{"model": "segmentation model", "dataset": "aerial photos of the United States (SatlasPretrain)", "encoder_kernel_size": 3, "encoder_avg_pool_shortcut": false, "decoder_attention": false, "beta2": 0.99, "precondition_frequency": 16, "cautious_weight_decay": true, "steps": 8100, "batch_size": 256}
Rows from block 0 of the decoder, named by matrix and row number. Rows with one number belong to one channel. Each number is 128 + 24 x the weight over its row's rms, rounded and kept within 0 to 255. All counts start at 0. After the name is the row's rms in percent of the matrix's.
# convs0: first 3x3 conv (decoder.mid.0.convs.0.weight, 192x192x3x3), inputs 48-63, a 3x3 kernel for each
# convs1: second 3x3 conv (decoder.mid.0.convs.1.weight, 192x192x3x3, transposed), outputs 48-63, a 3x3 kernel for each
convs0.124 097 [144 129 145 139 146  92 133 149 151  85 170 139 136 173 127 113 153 116 107 114 158  91 153 114 127 115 113 176 157 115  55 143 126 158 131 132 137  81 144 139 158 146  99 144 123 136 100  81  86 156 148 101 132 137  95 107 120 134 146  98 118 145 131 144 138 123 106 139 124  99 130 140 120 127 129 131 150 134 112 122 139 145 106 139 124 116 165  86  89 133 119 156 129  91 119 133 154 102 115 151 123 196 125 142 137 107 103 139 105 108 138 146 114 128 151 140 151 117 136 157 120 142 124 143 133 136 175 134 157 132 115 126 143 149 125 147 123 138  92 119 115 168 126 132]
convs1.124 098 [146  95 139 147 130 125 129 111 171 133 143 118 132 132 118 128 141 139 163 103 152 128 110 139 129  49 130 122  71 130 135 144 122 123 155  75 138 161 112  93 101  89 141 136 117  99 133 109 165 116 134 119 166 111 125 118 105 107  90 134  70 111 152 112 129 107 151 119 137 152 136  55 130 134 138 123 149 123 118 126 144 120 117 159 121 126 146 166 159 130  94 109 118 102 138 162 119 154 119 121 157 154 172 116 153 137 135 115 141 114  92 127 132 183 106 111 175 136  96 156 111 164 135 168 156 143 121 157 131 129  91 106 144 207  49 113 150  94 122 180 192 110 110  81]
convs0.125 101 [ 65  89 148  90 146 148 114 108 112 140 114 117 105 152 130 108  85  98  82 144 115 134 115 115 102 144 135 128 137 109 139 128 162 128 142 100 140  91 111 143 131 132 128 142 120 123 147 122  88 134 147  93 165 131 151 102 120 169  85 134 118 174 127 127 160  76 106 189 115 158  69 121 180 149 150 108 180 137 156 134 130 144 125 150 130 126 148 144  94  86 198  97 141 152 104 112 143 132 121 107 107 121 126 127 114 124 120 154 156 102  76 115 117  86 163 113 194 123 130 105 168 115 100 143 121 114  91 111 139 101 157  89 158 138 141 161 134 109 140 132 126 103 117  99]
convs1.125 101 [115 116 127 154 107 160 120  82 113 128 132  75 222 105 162 141  99 108  98 143 122 119 103  96  92 155 107 151 151 101 149 136 156  87 132 109 162 104 133 147 148 116 124 175 135 120 154 118 118 128 101 119  98 149 129 119  72 148 156 112 140 144 139 122 187 153 140 150 140 153 109 123 120  95 138 179 158 157 118 141 150 105 129 155  82 114 139  65 175 119 215 119 157 145 150 159 151 145  89 167 134 153 157  93 109 136 160 152 114 108 135 130  92 145 157 126 103 105 114  96 146 111 118 140 103 144 131 157 123 134 134 166 110 127 148 161 137 139 142 135 143 170 136  97]
convs0.126 099 [119 110 123 149 157 111  68 125 144 104 165 109 148  92 107 126 142 157 166 113 114 131 154 118  87  97 153 161 134  96 110 159 134  97 100 100 168 159 125 144 111 126 138 123  92  97 122 118 130  94 148 133 113 160 120 116 142  98  78 104 131 104 127 147 134 132 134 152 127 155  96 128 103  69 124  40 120 133  98 107 154 147  84  97 138 107 124 132 121 121 129 117 109 165 153 143 130 151 125  96 160 124 147 136 166 101 117  92 101 138 123 105 120 142 120 127 110 127 129 152 125 143  91 134 125 103 129 144 114 128 154 131 184 149 110 166 147 167 151 145 115 106 103 120]
convs1.126 099 [119 127 106 142 118 158 142 109 120 115 171 139 117 176 108 146 115  86 125 139 138 103 141 136 167  82 126 104 145 117 145 167  79  98 115 132 135 117 121 145 131 148 132  91 117 119 143 118 101 133 102 188 154 134 107 133 133  79 119 145 162 143 119 127 135 126 123 141 118 196 109 137 154 131  91 125 107 131 160 131 149 167 139 118  97 136  94 125 107  92 109 118 129 131 128 104 104 206 165 128  97 109 166 115 137 137 141 170 109 161 119 106 143 129 128 139 118 145 146 176 124 128  85 131 126 124 135  69 145 128 123 156 126 132 100 120 130 109 153 156 115 113 167 100]
convs0.127 098 [158 135 183  98  66 142 134 119 169 164 169 127  86 105 155 127 132  89 141 113 141 130 113 132 119 105 134 129 125 137 120 122 143 101 137 152  47 129 144 130 131 146  97 121 128 171 108 142  83 157 112 113 145 169 142 115 151 110 159 123 103 146 138 154 120 160 172 133 111 142 114 121 169 109 148 140 141 134 149 116 128 132 152 103 145 138  77 131 156 142 128 115 148 112 130 103 132 122 165 156 142 138 114 133 118  96 137 143 102 132 100  99 127 131 105 125 109 136  94 138 102 114 121 104 129 123 178 219  88 111 147  78  84 117 159 114 164 102 132 125 113 145 121 135]
convs1.127 101 [119 126 162 142 116 114 142 121  79  70 158  68 128 148 171 120 158 124 131  89 130 108  97 121 123 111  60 139 125 129 130 107 134  90 118 133 119 114 102 143 137 147 151 104 122  96 144  79 158 156 161 139  88 129 100 134 165  75 153 154 120 134 142 123 129 114 100 124 132 126 112 152 115 135 107 104 112 101 118 134  83 124 113 127  99 152  65 139 111 110 154 113  99 144 150 123 115 111 109 137 130 124  77 176 152 184 104 137 113 114 150 132 137 123 151 104 120 138 124 115 158 117 118 108 155 123 111 159 127 137 105 113 114  90 170 104 135 148  89 150 147 148 128 122]
convs0.128 101 [158 145 126 145 124 127 139 101 130  97 125 161 134 112 170 135 104 122 150 146  75 105 161 169 127 103 136 108 174 123  97 128 129 152 122 127 110 137 142 180  73 137  87 133 191 121 150 115 126 149 133 121 139 128 143 152 140  93 143 123 123 160 115 110 115 147 149 143 122 100 146 123 131 114  75 136 178 108  72 139 128 154 119 126 119 129 139  96 124 142 142 130 132 108 120 125 145 137 118 121 132 173 130 142 154 146 114 157 160 128 103 113 170 109  83  92  94 119 159 144 161 127 126 151 135  94 123 124  94 125 135 129 164  88  95 109 105 109 121 122  88 149 142 151]
convs1.128 100 [154 110 148 164 112 154 152  98  98 169 152 205  94 130 101  87 155 105 114 143 104 104 127 127  60 158 116 127 132 142 140 120 117 125 136 117 149 133 159 187 129 113 125  98 114 153 123  74 125 116  72 125 127 153 152 124 134 126 129 150 135 122 105 129 112 195 155 159 117 135 149 141 157 117 185 134 156  61 137 121 132  94 147 111 117 173 139 136 170 119 157 111 108 152 103 115 141  94 121  81 118 117 182  95 113 119 105 161 135 139 134 124  84  87 106 124 159 139 149 108 182  98 118 119 124 139 147 180 118 102 107 142  92 126 127  95 105  70 178 136  88  97 101 159]
convs0.129 096 [129 106 130 135 110 133 141 116 165 158 131  74  97 145 131 118 127  70 122 130 123 122 178 125  96 161 143  91 112 169 145 142 160 155  95 139  97 120 126 136 157 149 122 128 129 135 103 150 118 182 131 122 138  96  88 151 130 112 115  98 137 122 141 146 165  81 138 151 136 145 112 105 126 152 192 118  95 126 136 145 114 105 154 113 123 111 110 126 144 150 126 111 141 112 108 130 155  94 129 139 151 174  86 135 116 118  92 147  96 127 144 135 155 144 117 113 105 107 104  68 143 148 134 145 119 134 160 119 159 173  72 109 149 124 135  99 103 148 106 128 145 128 148 125]
convs1.129 101 [107 168 135 138 125 148 143 112 170 126  90 146 141 113  96 100 130 160 115 136 107 165 128 136 117 139 148 147 160  73 141 119 166 140 182 146 171 139 127 135 146 144  79  85 122 108  99 163 130 146 147 152 157 109 147 149 126 101 118 160 113 105 128 106 110 154 119 139 146 145 115 132 139 134 113 126 145 106 131 134 117 120  82 137 133 131 113 129 103 137 142 129 117 134  91  99 121 133 124 116 128 112 119 152 140 178 124 140  89 144 131 160 137 103 117 145 124  76 139  89 108 127 134  91  67 100 142 150 133  94 131  97 152 122 144 131 126  92 134  97 141  92 125 110]
convs0.130 102 [125 121 140 104 167 166 103 139 188 148 121 117 166 135 159 102 125 129 130  97 108 165 132 135 136 143 112 146 144  94  88 129 157 117 128  68 127 134 104  96 116 171 109 139 143  90 152 117 153 112 138 116 134 146 131 108 137 148 119 104  91 154 141 133 139 109 130  77 135 145 153 123 147  91 135 155 151  89  92 161 161 132 142 144 160 103 115  69 137 142 102 137 115 135 120 170 129 110 114 193 147 126 117  75 120 147 134  95 131 138 113 136  82 114 129 103 141 150 176 148 130 152 153 173 112 154  94 130 148 119 138 151 123  95 110  92 147 171 109 132 145 125 124 146]
convs1.130 100 [139 142 108 134 128 123 130 131 127 141 103 151 140 158 114  99 109 146 121 138 116 146  83 114 147 116 155 103 146 134  85 137 136 106 150 101 105 109 142 107 122 109 136  93 134 105 150 121 120 136 129 106 171 126 141 118 130 130 107 100 113 165 120 113 130  95  96 156 105 201 120 129 134 106 134 129 121 137 112 123 129 103 109 120 122 123 116 154 115 143 113 131 124 179 148  81 176 129 115 133 142 163 129 168 132 145 117 120 151 161 107 127 153 106 169 118 142 136 151 137 123 191 139 149 139 114 112 115  96 142 110 133  93 120 110 157 116 143 113  73  91 164 135 132]
convs0.131 099 [124 152 123 127 105 112 147 118 158  91 106 164 110 122  86 115  90 162 133 132 141 121 173 158 156 119 149 104 102  93 181 101 177 108 130 100 129 166 115 147 109 114 113 140 117 123 165 127  75  92 152 132 175 164 130 116 134 163 128 141 111 133 113 138 131 135 120 136 123 134  99 103 123 107  97 134 128 107 144 158 102  94 132 135 159 114 138 107 136 120 137 151 147 126 116 105  90 137 159 139 111 136 122 147 125 123 112 100 147 122 156  93 122 145 130 129 159 106 146  80 124 176 163 166 139 103  92 132 152  97 148 119  94 122 131 128 146 195 130 133 125 114 135 145]
convs1.131 099 [145 129 104 114 103 120 152  84 140 124 131 147 117 171 159 113 125 111 127 122 121  93 178 117 101  99 135 102  94  90  93 111 137 120 100 117 129 150 120 131 136 108 131 136 127 106 129 122 133 143 138 140 112 138 105 160  87  80 102 152 143 111 118 158 104  87 152 113 157 122 106 144 155 166 116 149 151 163 129 126  85 155  84 114 113 133 170  88 152 105 127  94 132 166 152  71 109 103 156 132 130 143 132 101 131 132 107  95 107 141 127 112 125 124 160  94 122 127 128  93  86 105 110 137 123  96 115 134 136 157 114  83  89 105 119 158 108 125 128 151 163 134 116  92]
convs0.132 098 [160 143 172 116 201 109 148 102 117 153 116 159 107 133 118 121  96  79  75 108 123 123 137 137 163 153  68 113 176 126  84 102 132 133 175 112 100 110 127 155  66 137 111 130 113  78 145 131 109 115 129 134 139 143 177 155 144  87 157 105 134 114 124 151 172  85 149 136 110 144 174 117 125 107 144 140 136 101 140 128 132 126  98 164 166 142 177 105 129 150 106 131  96 142 116 169 161 140 114 141 132 157 130 121 122  87 104 120 113 112 132 111 138 147 108 103 162  65 135 132  88 162 181  79 113 100 148 134 141 108 117  92 129  95  99 113 138 111 146 147  70 124 144 125]
convs1.132 097 [149 107 114 124 119  80 106 105 133 139 130 144 116 140 130  99 153  71 116  95 127 133 157 110 118 145 132 120 134 127 122 166 139 106 125  97 134 103 136 179 115 133 138 115  83 118 176 107 132 141 134 133 110  99 152 115 118 193 107 123 143 105 160 124 106 114 113 140 188 171 135 131  86 124 121 139 110 123 106 150 100  58 140 146 122 130 171 142 130 180 154 112 142 119 110 104 102 125  87  93 105 172 124 128 101 121 146 140 121 167 121 139 111 135 125 149 119 118 104 104  68 134 135  98  79 140 131 118 111 125 107 147 149 123 114 156 146 111  66 127 126 104 160 102]
convs0.133 100 [135 105 106 138 139  81 119 131 147 139 103 125  79 104 154 110 155 101 103 124  87 126 138 157 158  96 141 127  78 164 132 116 130 155 167  97 149  81 121 107 152 151 136 121 141 138 146 155 104 145 104 110  70 179  86 147 150 164 128 155  87 150  90 146 131 145 109 175 128 149 145 122 114 147 177 100 168 136  86 105 147 133 172 114 108 137  76 147 144 106 155  86 113 152 113 101  91 143 100 143 128 102  87 147  85 106 107 135 123 125 127 148 124 142 136 163 130 138 171 173 102  93 109 105 114 154 142 160 125 144 134 100 140 137 151 144 102 121 132 107  97 143 131 156]
convs1.133 101 [121 126 126 104 116 128 125 139 128 130 144 154 121 125  97 135 130 141 104 202 109 131 104 110 120 105 126 140  85 146  64  58 134 115 113 108 167 136 146  47  86 112 133  95 101 123 167 155 143 110 171 113 165 114 144 123 118 158 141 142 121 157 125 130  96 127 110 132 135 148 133 111 111  89 157 133 143 120 107 131 166 115 117 121 113 166 143 173 154 138  96 141 168 160 127 110 160 159 125 139 137 111  93 116 160 155 146 148 105 133 131 148 170 143 116 111 110 153 108 155 118 141 158 131 127 127 128 129 138 186 168 165 113  62 166 120 140 116  95 134 136 123 129  76]
convs0.134 101 [149 141 107 145 156 155 143 119 110 104 121 126 139 158 141 122 141  92 168 151 114 103  98 156 133 125 113 101 133 117  95 140 109  85 129 120 161 172 129 108  97  89 143 119 149 124 172 129 159  69 160 125 140 122 120 127 169 142 122 128 148 137 119 102 123 110 160  93 113 174 105 131 149 133 110 138 139 114 122 122 108 137 133 119 116 128 106 130 153 163 152 110 126  98  91 145 100 116 136 147 131 136  97 149 104 131 123 167 132 111  70 145 151 130 161 130 144 121 124 120 120 152 139 109 138 122 144  97 123 112  83 142  76 120 112 149 162  94 116  65 130  89 120 145]
convs1.134 100 [150  99 162 126 122 164 173 126 155 138 151 115 126 108 100 100 136 130 138 127 157 123 156 156  97 120 148 120 152 129 126 167 139 113 133 126 188 142 154 142 152  79 113 116 119 179 130 137 101 145 135 137 125 140 119 130 131 106 128 116 143 162 118 110 139 116 178 124 113 148 160 103 109 155 174 139 159 112  93 178 137 140 146 121 108 120 152 109 185  99 125 149 158 111  91 169  84 122 145 173 117 145 108  75 137 141 161 126 146 101 153 133 113 128 146 129 152 139 123 141 116 125 118 133  93 144  82 147 176 137 127 137 131 121 117 132 148 154 122 145 102  95  97 129]