config.toml
model = "segmentation model"
dataset = "aerial photos of the United States (SatlasPretrain)"
train_examples = 203450
image_size = 48
crop_scale_min = 0.7
horizontal_flip = true
color_jitter = 0.2
num_classes = 8
encoder_arch = "resnet_bottleneck"
encoder_norm = "batchnorm"
encoder_activation = "mish"
encoder_drop_path = 0.1
encoder_depths = [3, 3, 3]
encoder_kernel_size = 3
encoder_stem = "single"
encoder_avg_pool_shortcut = false
encoder_widths = [256, 448, 784]
decoder_norm = "groupnorm"
decoder_activation = "silu"
decoder_weight_standardization = false
decoder_widths = [48, 48, 96, 192]
decoder_blocks_per_level = 2
decoder_block = "basic"
decoder_attention = false
decoder_upsampling = "pixel_shuffle"
init = "xavier_uniform"
residual_init = "none"
optimizer = "soap"
beta2 = 0.99
lr = 0.0046
beta1 = 0.95
shampoo_beta = 0.95
eps = 1e-08
precondition_frequency = 16
max_precond_dim = 1024
merge_dims = false
one_sided = true
adamw_lr_other_params = 0.0013
grad_clip = 3.0
gradient_noise = 0.1
cautious_weight_decay = true
steps = 8100
batch_size = 256
epochs = 10.2
lr_schedule = "cosine"
final_lr_fraction = 0
warmup_steps = 400
weight_decay = 0.1
adamw_weight_decay_other_params = 0
Rows from block 6 of the encoder, named by matrix and row number. Each number is 500 + 25 x the weight over the matrix's rms, rounded and kept within 0 to 999. All counts start at 0. Numbers have three digits each.
# short0: shortcut pointwise conv, stride 2 (encoder.blocks.6.short.0.weight, 784x448x1x1), inputs 56-111
short0.631:496463477498510532533510487495494431503511528526486511511524500503473488535481482484495474502519472511524493513483513534512457546509517501540509542500479478516468523503
short0.632:503488487507469506514451487493483491469529496487509508507518469489493461521492506510536483499506508465519491502489442506525457516505488522519508498470516500455538489493
short0.633:500461513498483507448484508492485475483508477521518547534481505477497491470543453486529480518530507501502557468493479477508526508551501506459504457480506506513527495516
short0.634:456500525505501483533503537513466512505517489512478488484479511519499487449535478491526494477502492441504494525500473500493485516514538541499504504547505497529470504474
short0.635:475528520521477482538492447507492510557547530486465514521527555486500489490540474537499494498485482488485507539527496486487445432523526508505498497530522495484445489486
short0.636:459504480508463507510518485496493522485524514538496503497446526465460471504522468464463518468489508514459491544518503522472448523492482511487494483503512479473512485482
short0.637:501527506519495535530498515509519519533501471543475515495467484490501460526515496469487482451478493472502497484512487454495524498465494497493536494505501504540514486528
short0.638:474540517484516512524512518500482476454488478465527539505512509484480460480485473529484447519504500499477524500479521468508528518520477466495508483512478535496497496494
short0.639:457506498471456533468454493500442502484464494456484498510468526504445443473492544520483521509522457532477515540468477434450541525575488501480504503484496512463443461479
short0.640:464487525515536467512520479483499458517506479522498532513505535538507465522530508535495521480481501500516531448499466497487510480494498512476552490503502474494508521530
short0.641:488465499526491498490469489512492532546510514488499512502514531504488493504531511467506541528533487512472509540521463490493521498499484458501509468470466513485505586476
short0.642:473473506554504466501507506478491520502549550481506507500515530456522507498508500519485507500491491519464496508571518475492471486510504500524483521504504508506482497484
short0.643:456482516496459492490540534518508525506504492513509522472506491481492442536554488522479470470541498486521499500535488521488484499534495439499501529479514468491465511484
short0.644:509514520504513523504481498530502505533492492502526498529545517506510473479502499532494498469523530477512499457530483466481462505493479475463490509479544502469514475505
short0.645:508538455512570491460463508498553537504488501518494536515557547476509503466495518503537509532502509471497495504517484493488501497499491488508476514567518491471480497485
short0.646:493508524485544470487510492505498509490478528519517509498501519530496498458505463536501501494485484513502495469547492518507498524465453491503536470482484487508507454481
short0.647:541499559481487526496512495525497468517481485486460506473475513522505510500547504507477518540505485470510498448487474534462563509498506509460522503490510485463479401493
short0.648:480467497478484479494519486481447511533437513537540485520495494512545507527450508505514484476480509538517512493524494439475476535528521522503506502549485484521479479504
short0.649:498516511507503495488487546462473493487522494503502513500488470486488459447501478481479461520534516491536529460469490509482458524497495530538490503473488504499479473493
short0.650:490463498457513474484517518502542496538469493529453489465447502527501554490497507491521508478509510538491457511468506508517507526477495560469518536520512495511524546499
short0.651:498545520485470488509467525526517472509487507533463532512459484478485503535460509510485475517472470519532494512501540485487499488506518511479526508496513486466528467505
short0.652:520505499491504495511527492479539490518528486475476503439514499478513508503509503508483473455488480504518461464531515510484510490509470450447498491514549498533506479476
short0.653:505469524474505549468503498479533467491533540527514516523507518521513542531561479574481521543484445495499449539485551511480522509487476491534503470575506496513523531526
short0.654:504508464482467485504485525493501527525496494520480457538500487475484521522528465503503469518479467546552482526515488494531480498489480509493497520477527510500527480548
short0.655:501482507502522475542526545478465506457528489513507504485503498501550478484528481484508478509511479490476513523450462491440562481482512469481509490549511467489487533506
short0.656:493523537548472528513498467481527497489540471527539486535463494497517503472501508457471466498469484493503479538480517492472574486523540512481525522475490538468495493470
short0.657:553446544469491441518546481480502485511485489504490508471488501496472498494510490518516484547490499487510526484494486500476483484493515455508518518536505501456473489507
short0.658:487491474533484499517494519517524530465529527528506487494492498508498448458464525448470493524495531466534435503542555495559477458463481489518500512488492523514493487526
short0.659:541542556516500531497505501516491511474480482469499484498511527486477515516496525506512488474501482533490451516519456534529492503469480482541529465517507493534491497465
short0.660:498501520492498492517521488503530464510497467436497502476504500479513480537459513466491535476507504530518497463555490507491488504497503424491541510519471480506496477522
short0.661:495520532517501480500504487512490491511500534497498448489499512486520484526491526581509512553516488513516471468473525492490451481491501476470467524510491518524459452473
short0.662:494560475536509450504485502501497518447536463520547521507527516512533523545503523499500463526490516491468507511462481486447508513508482462557528458486465488512503462549
short0.663:510528447513425464487496512474511476517483515501538471473507475497483464509510491506508522516508482519539496448542494507503472485498473530532523501478453495521524518467
short0.664:500461505521496518513488490502518480510435536528510511512485464536526485532485523497512534513513472459498502518523492503465521512565478492454462495467489541539520514492
short0.665:479497507461489504506495503498442526499513468523555531453509539514486481456499516460455463515497514491537466488524513500498472501501484534515504506507460456499470476478
short0.666:502518515486537511490498482541487448483477482495509509468522447480520521519487511533493541515500498506483482505542499504504484542482527493527468510495463489534502481514
short0.667:513532517470526485477541478529508538505497500506511526530463517447485437478467509483495551570465493497449482520515481481461534442524463449488478485487496466530467480501
short0.668:502485505503509503492482487463523467473489491520497493484499474503497482488484446510477487501512521473486473484538496534546508473482483519480476504516458480483520482515
short0.669:469529512492514478513516512485504512501521521499549520500502492512504518494489527502473492468520468534470547495502485498505530508487521532566522509534481509511476479558
short0.670:558485499482522520490461530500496479541529488516503506466526507533495508490524524530498507493459507526524496459536500504498525481510446534513498488454526512510457535517
short0.671:490465502500514526488481481510552493479556515491511498520502513512512554468497514505517496468508474537497482518487463510492449491525486523512502530484477551473506576495
short0.672:556545468549485470500496470523489562507502491480497510480496487488486520504475478542455499456530452480512488509492486483505497456514509507463496506473500544483496487479
short0.673:510522491481454493488498520527542459541499511511474413504529505549513438469450485467437468467515511522536515495530425469476535500472503512497525511511503493519478519512
short0.674:493490505504500500507506482548500487511496444523508501528470483486526503495475482496461520503544505501516465430522504485492530481506515487492516486520487485546494477486
short0.675:498573526450529476480500502521475540488474493478512517456498481494510526502499478496497462527434523516532478541535466514524513525527511485460502509504521477498500469454
short0.676:500540498496510506492478492518509484485487469491502491476480481537525514494518579506469522506484468505493469498455495520498506482502517496506461496517510458481504492527
short0.677:498509520487532464494511495509504472522485488498564490504522485487507467515530470488478474483521496501517449557499526527484496511458508506482502477495527534492484486523
short0.678:477501521531513498508489458483490527522492536505526492519467470472486478497554535488504535480585502484509496461469498488550523474535478485492540492474490490500518474492
short0.679:527515497503540476505504443501551478459477512502500504498528502474490519503524504506510480525513548515498512541543552503515537445473506484524503487467533482514545477498
short0.680:544518481490480481535515540533499481490501474494506527502501506461463483489500537538486503468489425506505500493575485494502479509505463469508535505497515497528490510546
short0.681:529453489458507498536468467474530553484510503522498552503488493504512509506468551459494512483486472517476511457490482552533521504504503492539501520499503487459473503462
short0.682:505488536521544464496473484517497480496452502519528567541501476554475484507512451481495465520496464533520539454465518510510533496492502452463538489457493477505473497491
short0.683:513505547485478475518511518469516531498515488501466534504462525447506465536477478508494513491462517549536523491495506494517531472512500519491534456467483507455520482500
short0.684:511497464497498523466550510520491534504473498499464483510500496527539494523539533485499487530496491498494488533478508448499520475510498527493487484501515512526529461526
short0.685:501525463532503450491482505486512522496506457449509511512483505465529500497504505492489511506454508540509477530500499520507493508480497512477478535503466499528510481555
short0.686:523470490502541466483530519464475550515533470500488470497491526473459441499528533544480524496491529548525539482472535491511462487469494511474523468516487551512497490507
short0.687:513516479503549499460488478490520472498482500489466494514467509473540483492492521409524518471490469525520474527499536507484512514479485538469508507540529444516532455519
short0.688:522471472502489478489484482484505541515449480563490516500527479486513464473497437531522540492528530482526526496476512500498505524507469457487502493530433499484505487489
short0.689:529472532527455499483502509476513503502500509531486541485506502455460509499517516469497466522524490476503535507515500497440518464479482499543519509489452547540464510510
short0.690:511489474499505479423501504510422537502498527545489506472495496548503501496526484512442527501530451521545507524525501504496520473487445494520484429502469507551496497517
short0.691:498470540458490487499506491494509492508504509515509522487503454487493490487464517484496541496471533477442504497474491506491489512554503495521472510521483480474466474511
short0.692:452527480481508523509535488467466515474469505486504479441483475491524481493486464450544530558474461503542485482514482521480512484507480531532527513519441460513474460508
short0.693:512531462494518524515520483494467432527537502511518529512494521491502509473481501542496556467501491511438506471546542504513532516486493522468523539507491505511499512511
short0.694:495540527509470502489540486488533494512503485497469535481486482476509521495510485493506499464499480494493504473512525502471514495472526561501541474516472538484542508496
short0.695:499529509527515481484493488522527482492522495507522457508511501510486505505495556493453468533475497512482481462519512501470500512509505485503470499499504470511517503509
short0.696:495544489515469506480509498521501516499503469494511494475466568521500493519499487488518542497508497486492547509507451458473510496540514489523493469471531514469480469502
short0.697:507509499507502471483487506496479515473469477484504548503485487505514528506480463496513500479512541493508506498542491505494520492529503477478534481509520460533492526469
short0.698:505496515496461514518469536536524502474529539523512442530512486519512487486510505462490490519464493497504513471508486529509531512528498479442490481498508489520507469532
short0.699:520479531472510520507490513503489486491516513493509516482545471497526496503487501480531504457421504519512481489478498504516508490503492457502479508506508443536456484495
short0.700:539512482542487496519522520498491460501494507472540512504467495456508534500455489512503487494513511528478485527559493470508512519502492496495480502514469537552518471559
short0.701:474486507520460473499503484517470502512538489539501510491522480458449517486457454480519517530526479506479517470465492476514491464474506498467501522541518513508501517452
short0.702:475523500517504523493503484443519565486523489493520516501490525517518505505502477503483459518509517489499468535513482497518549465503466509540516488517494508465473521503
short0.703:523521536522496466491535482486505526508478516432488509545483515520516463478528560475529472471517563485492455487502506476498478496540491454481463495460470574492506455526
short0.704:474486499521470529483510510466544549485472483502525517499527497523504512512486484497516498522474527523532459478490487511503510496499491523500503512507495495517479531479
short0.705:527529523488502494477499494500459514501527518491486541532510495493516513529484462541490487447487500485525484491549469485472481486522483491485495502451498536482504490502
short0.706:485490528492479445472511542519538515509444488519522529521492497504499511497487500492528468488494510480484515494459476474497520510477466511533540478497477515496512519489
short0.707:462482452518506499487535470504506479488464498497499469519454524541418501518536513545499514537471570512472498499474489526505481453535489505470484528493480505508489478521
short0.708:530546499527476514500515490518489518527493505486504560513460519494469477509498476484507531455501498509522476501505496467517572513552503520489506502486471510533521505505
short0.709:480492472496518484535453486515537524555481472470519510513508480539514510511493507500512526571559494525505482499504511509543497496484464481502490527541585499517500522537
short0.710:531443511527514510520515517533472493494510492478509490488512505516518471467478488522485505542483518518532502512528512463479490495490490498487490511496491461476513543488
short0.711:477525523512502483536508521457515459489517471495501544496515476467486553513489489527480486534540483489543457503517551535495502500489485513509521493543501490503516494476
short0.712:529506533493584556451517509557469489514534488453506501496521514445533484523495477534535510503470493456497527483515467524501552499538508470467476528484480518453469438490
short0.713:551502487473534450540505462470494501486497487551524478490460584537487468508497531467464519471526488526531485482494507514470535538480485497499509485478471501549522534479
short0.714:508479495473522490480493508534510530500466512529494471528509499494490502502500468449442487516499477493500504477555483481463490480497505473542556498509532531500492506491
short0.715:450488504497533491495469485568488484535486504467477462517499501516486493488456464479505516513495510507509526481534514507507525501504499459487479486494430495493502486530
short0.716:516513495511487501498461502499494571499517541487550484513541486492524486510510517510522477538510487525482465507514506526493498493495494545507481509493501492521459464519
short0.717:519472486503490526508521541474496451514469465487474478474483513491502479559474491446517502481491498530467480528489491557495502458502501514503485499455496509503513513500
short0.718:538493520447490487461505486511474497494507495545500522476479473512502469503534513464502487551466474460479436517519494548471456506513530493497507518432489493535527493509
short0.719:479497508519483499483558483500525545427461470510483498503449529502538495438497475489492510490506535484508476509535483509465500488497507511498528463489516474530467483490
short0.720:456518512510502497576479459499522501501503487445513470466498507505484493491507519448480525497526520469475519513509501521497540493509504528524499472479460501451465498516
short0.721:489446504469499498484465546505520494523533473508486464500496473489517499512557499465503488490469505453579495534462515503524529471512497493470494448522491532489491467481
short0.722:442518516510500502471517510481521525495493519499484445498494486508481490505486501510529485539479511546505539528471490475462532452536499512511518529533524493474466485495
short0.723:434508548513455506541504523465514512497502554517492512514510526519460526537505448508500491525496506550520499492494480495478461533468523524485462532475536497498484538525
short0.724:480510479507461474511538526526491493529483552495487558470462493524478495532493497504523492455510495522534525492520447499487478518566502506451500521498473449490489530533
short0.725:510442456498472496446513473501540546500533504522517510500461517519479517482504468482468498496476501472519462496501519490491467485457544506483526488510494502484530478488
short0.726:538481516546445525492545521497493508477550466485481468481501492509482526483507505508485493554519544498491481476523479490500462471480513489481547495502488534524524514465
short0.727:517509515480499465517509468484527519492505536472530516522481525507511470469520474515498512517492486494534486491518506461498478465498499527485532498527478514456468497455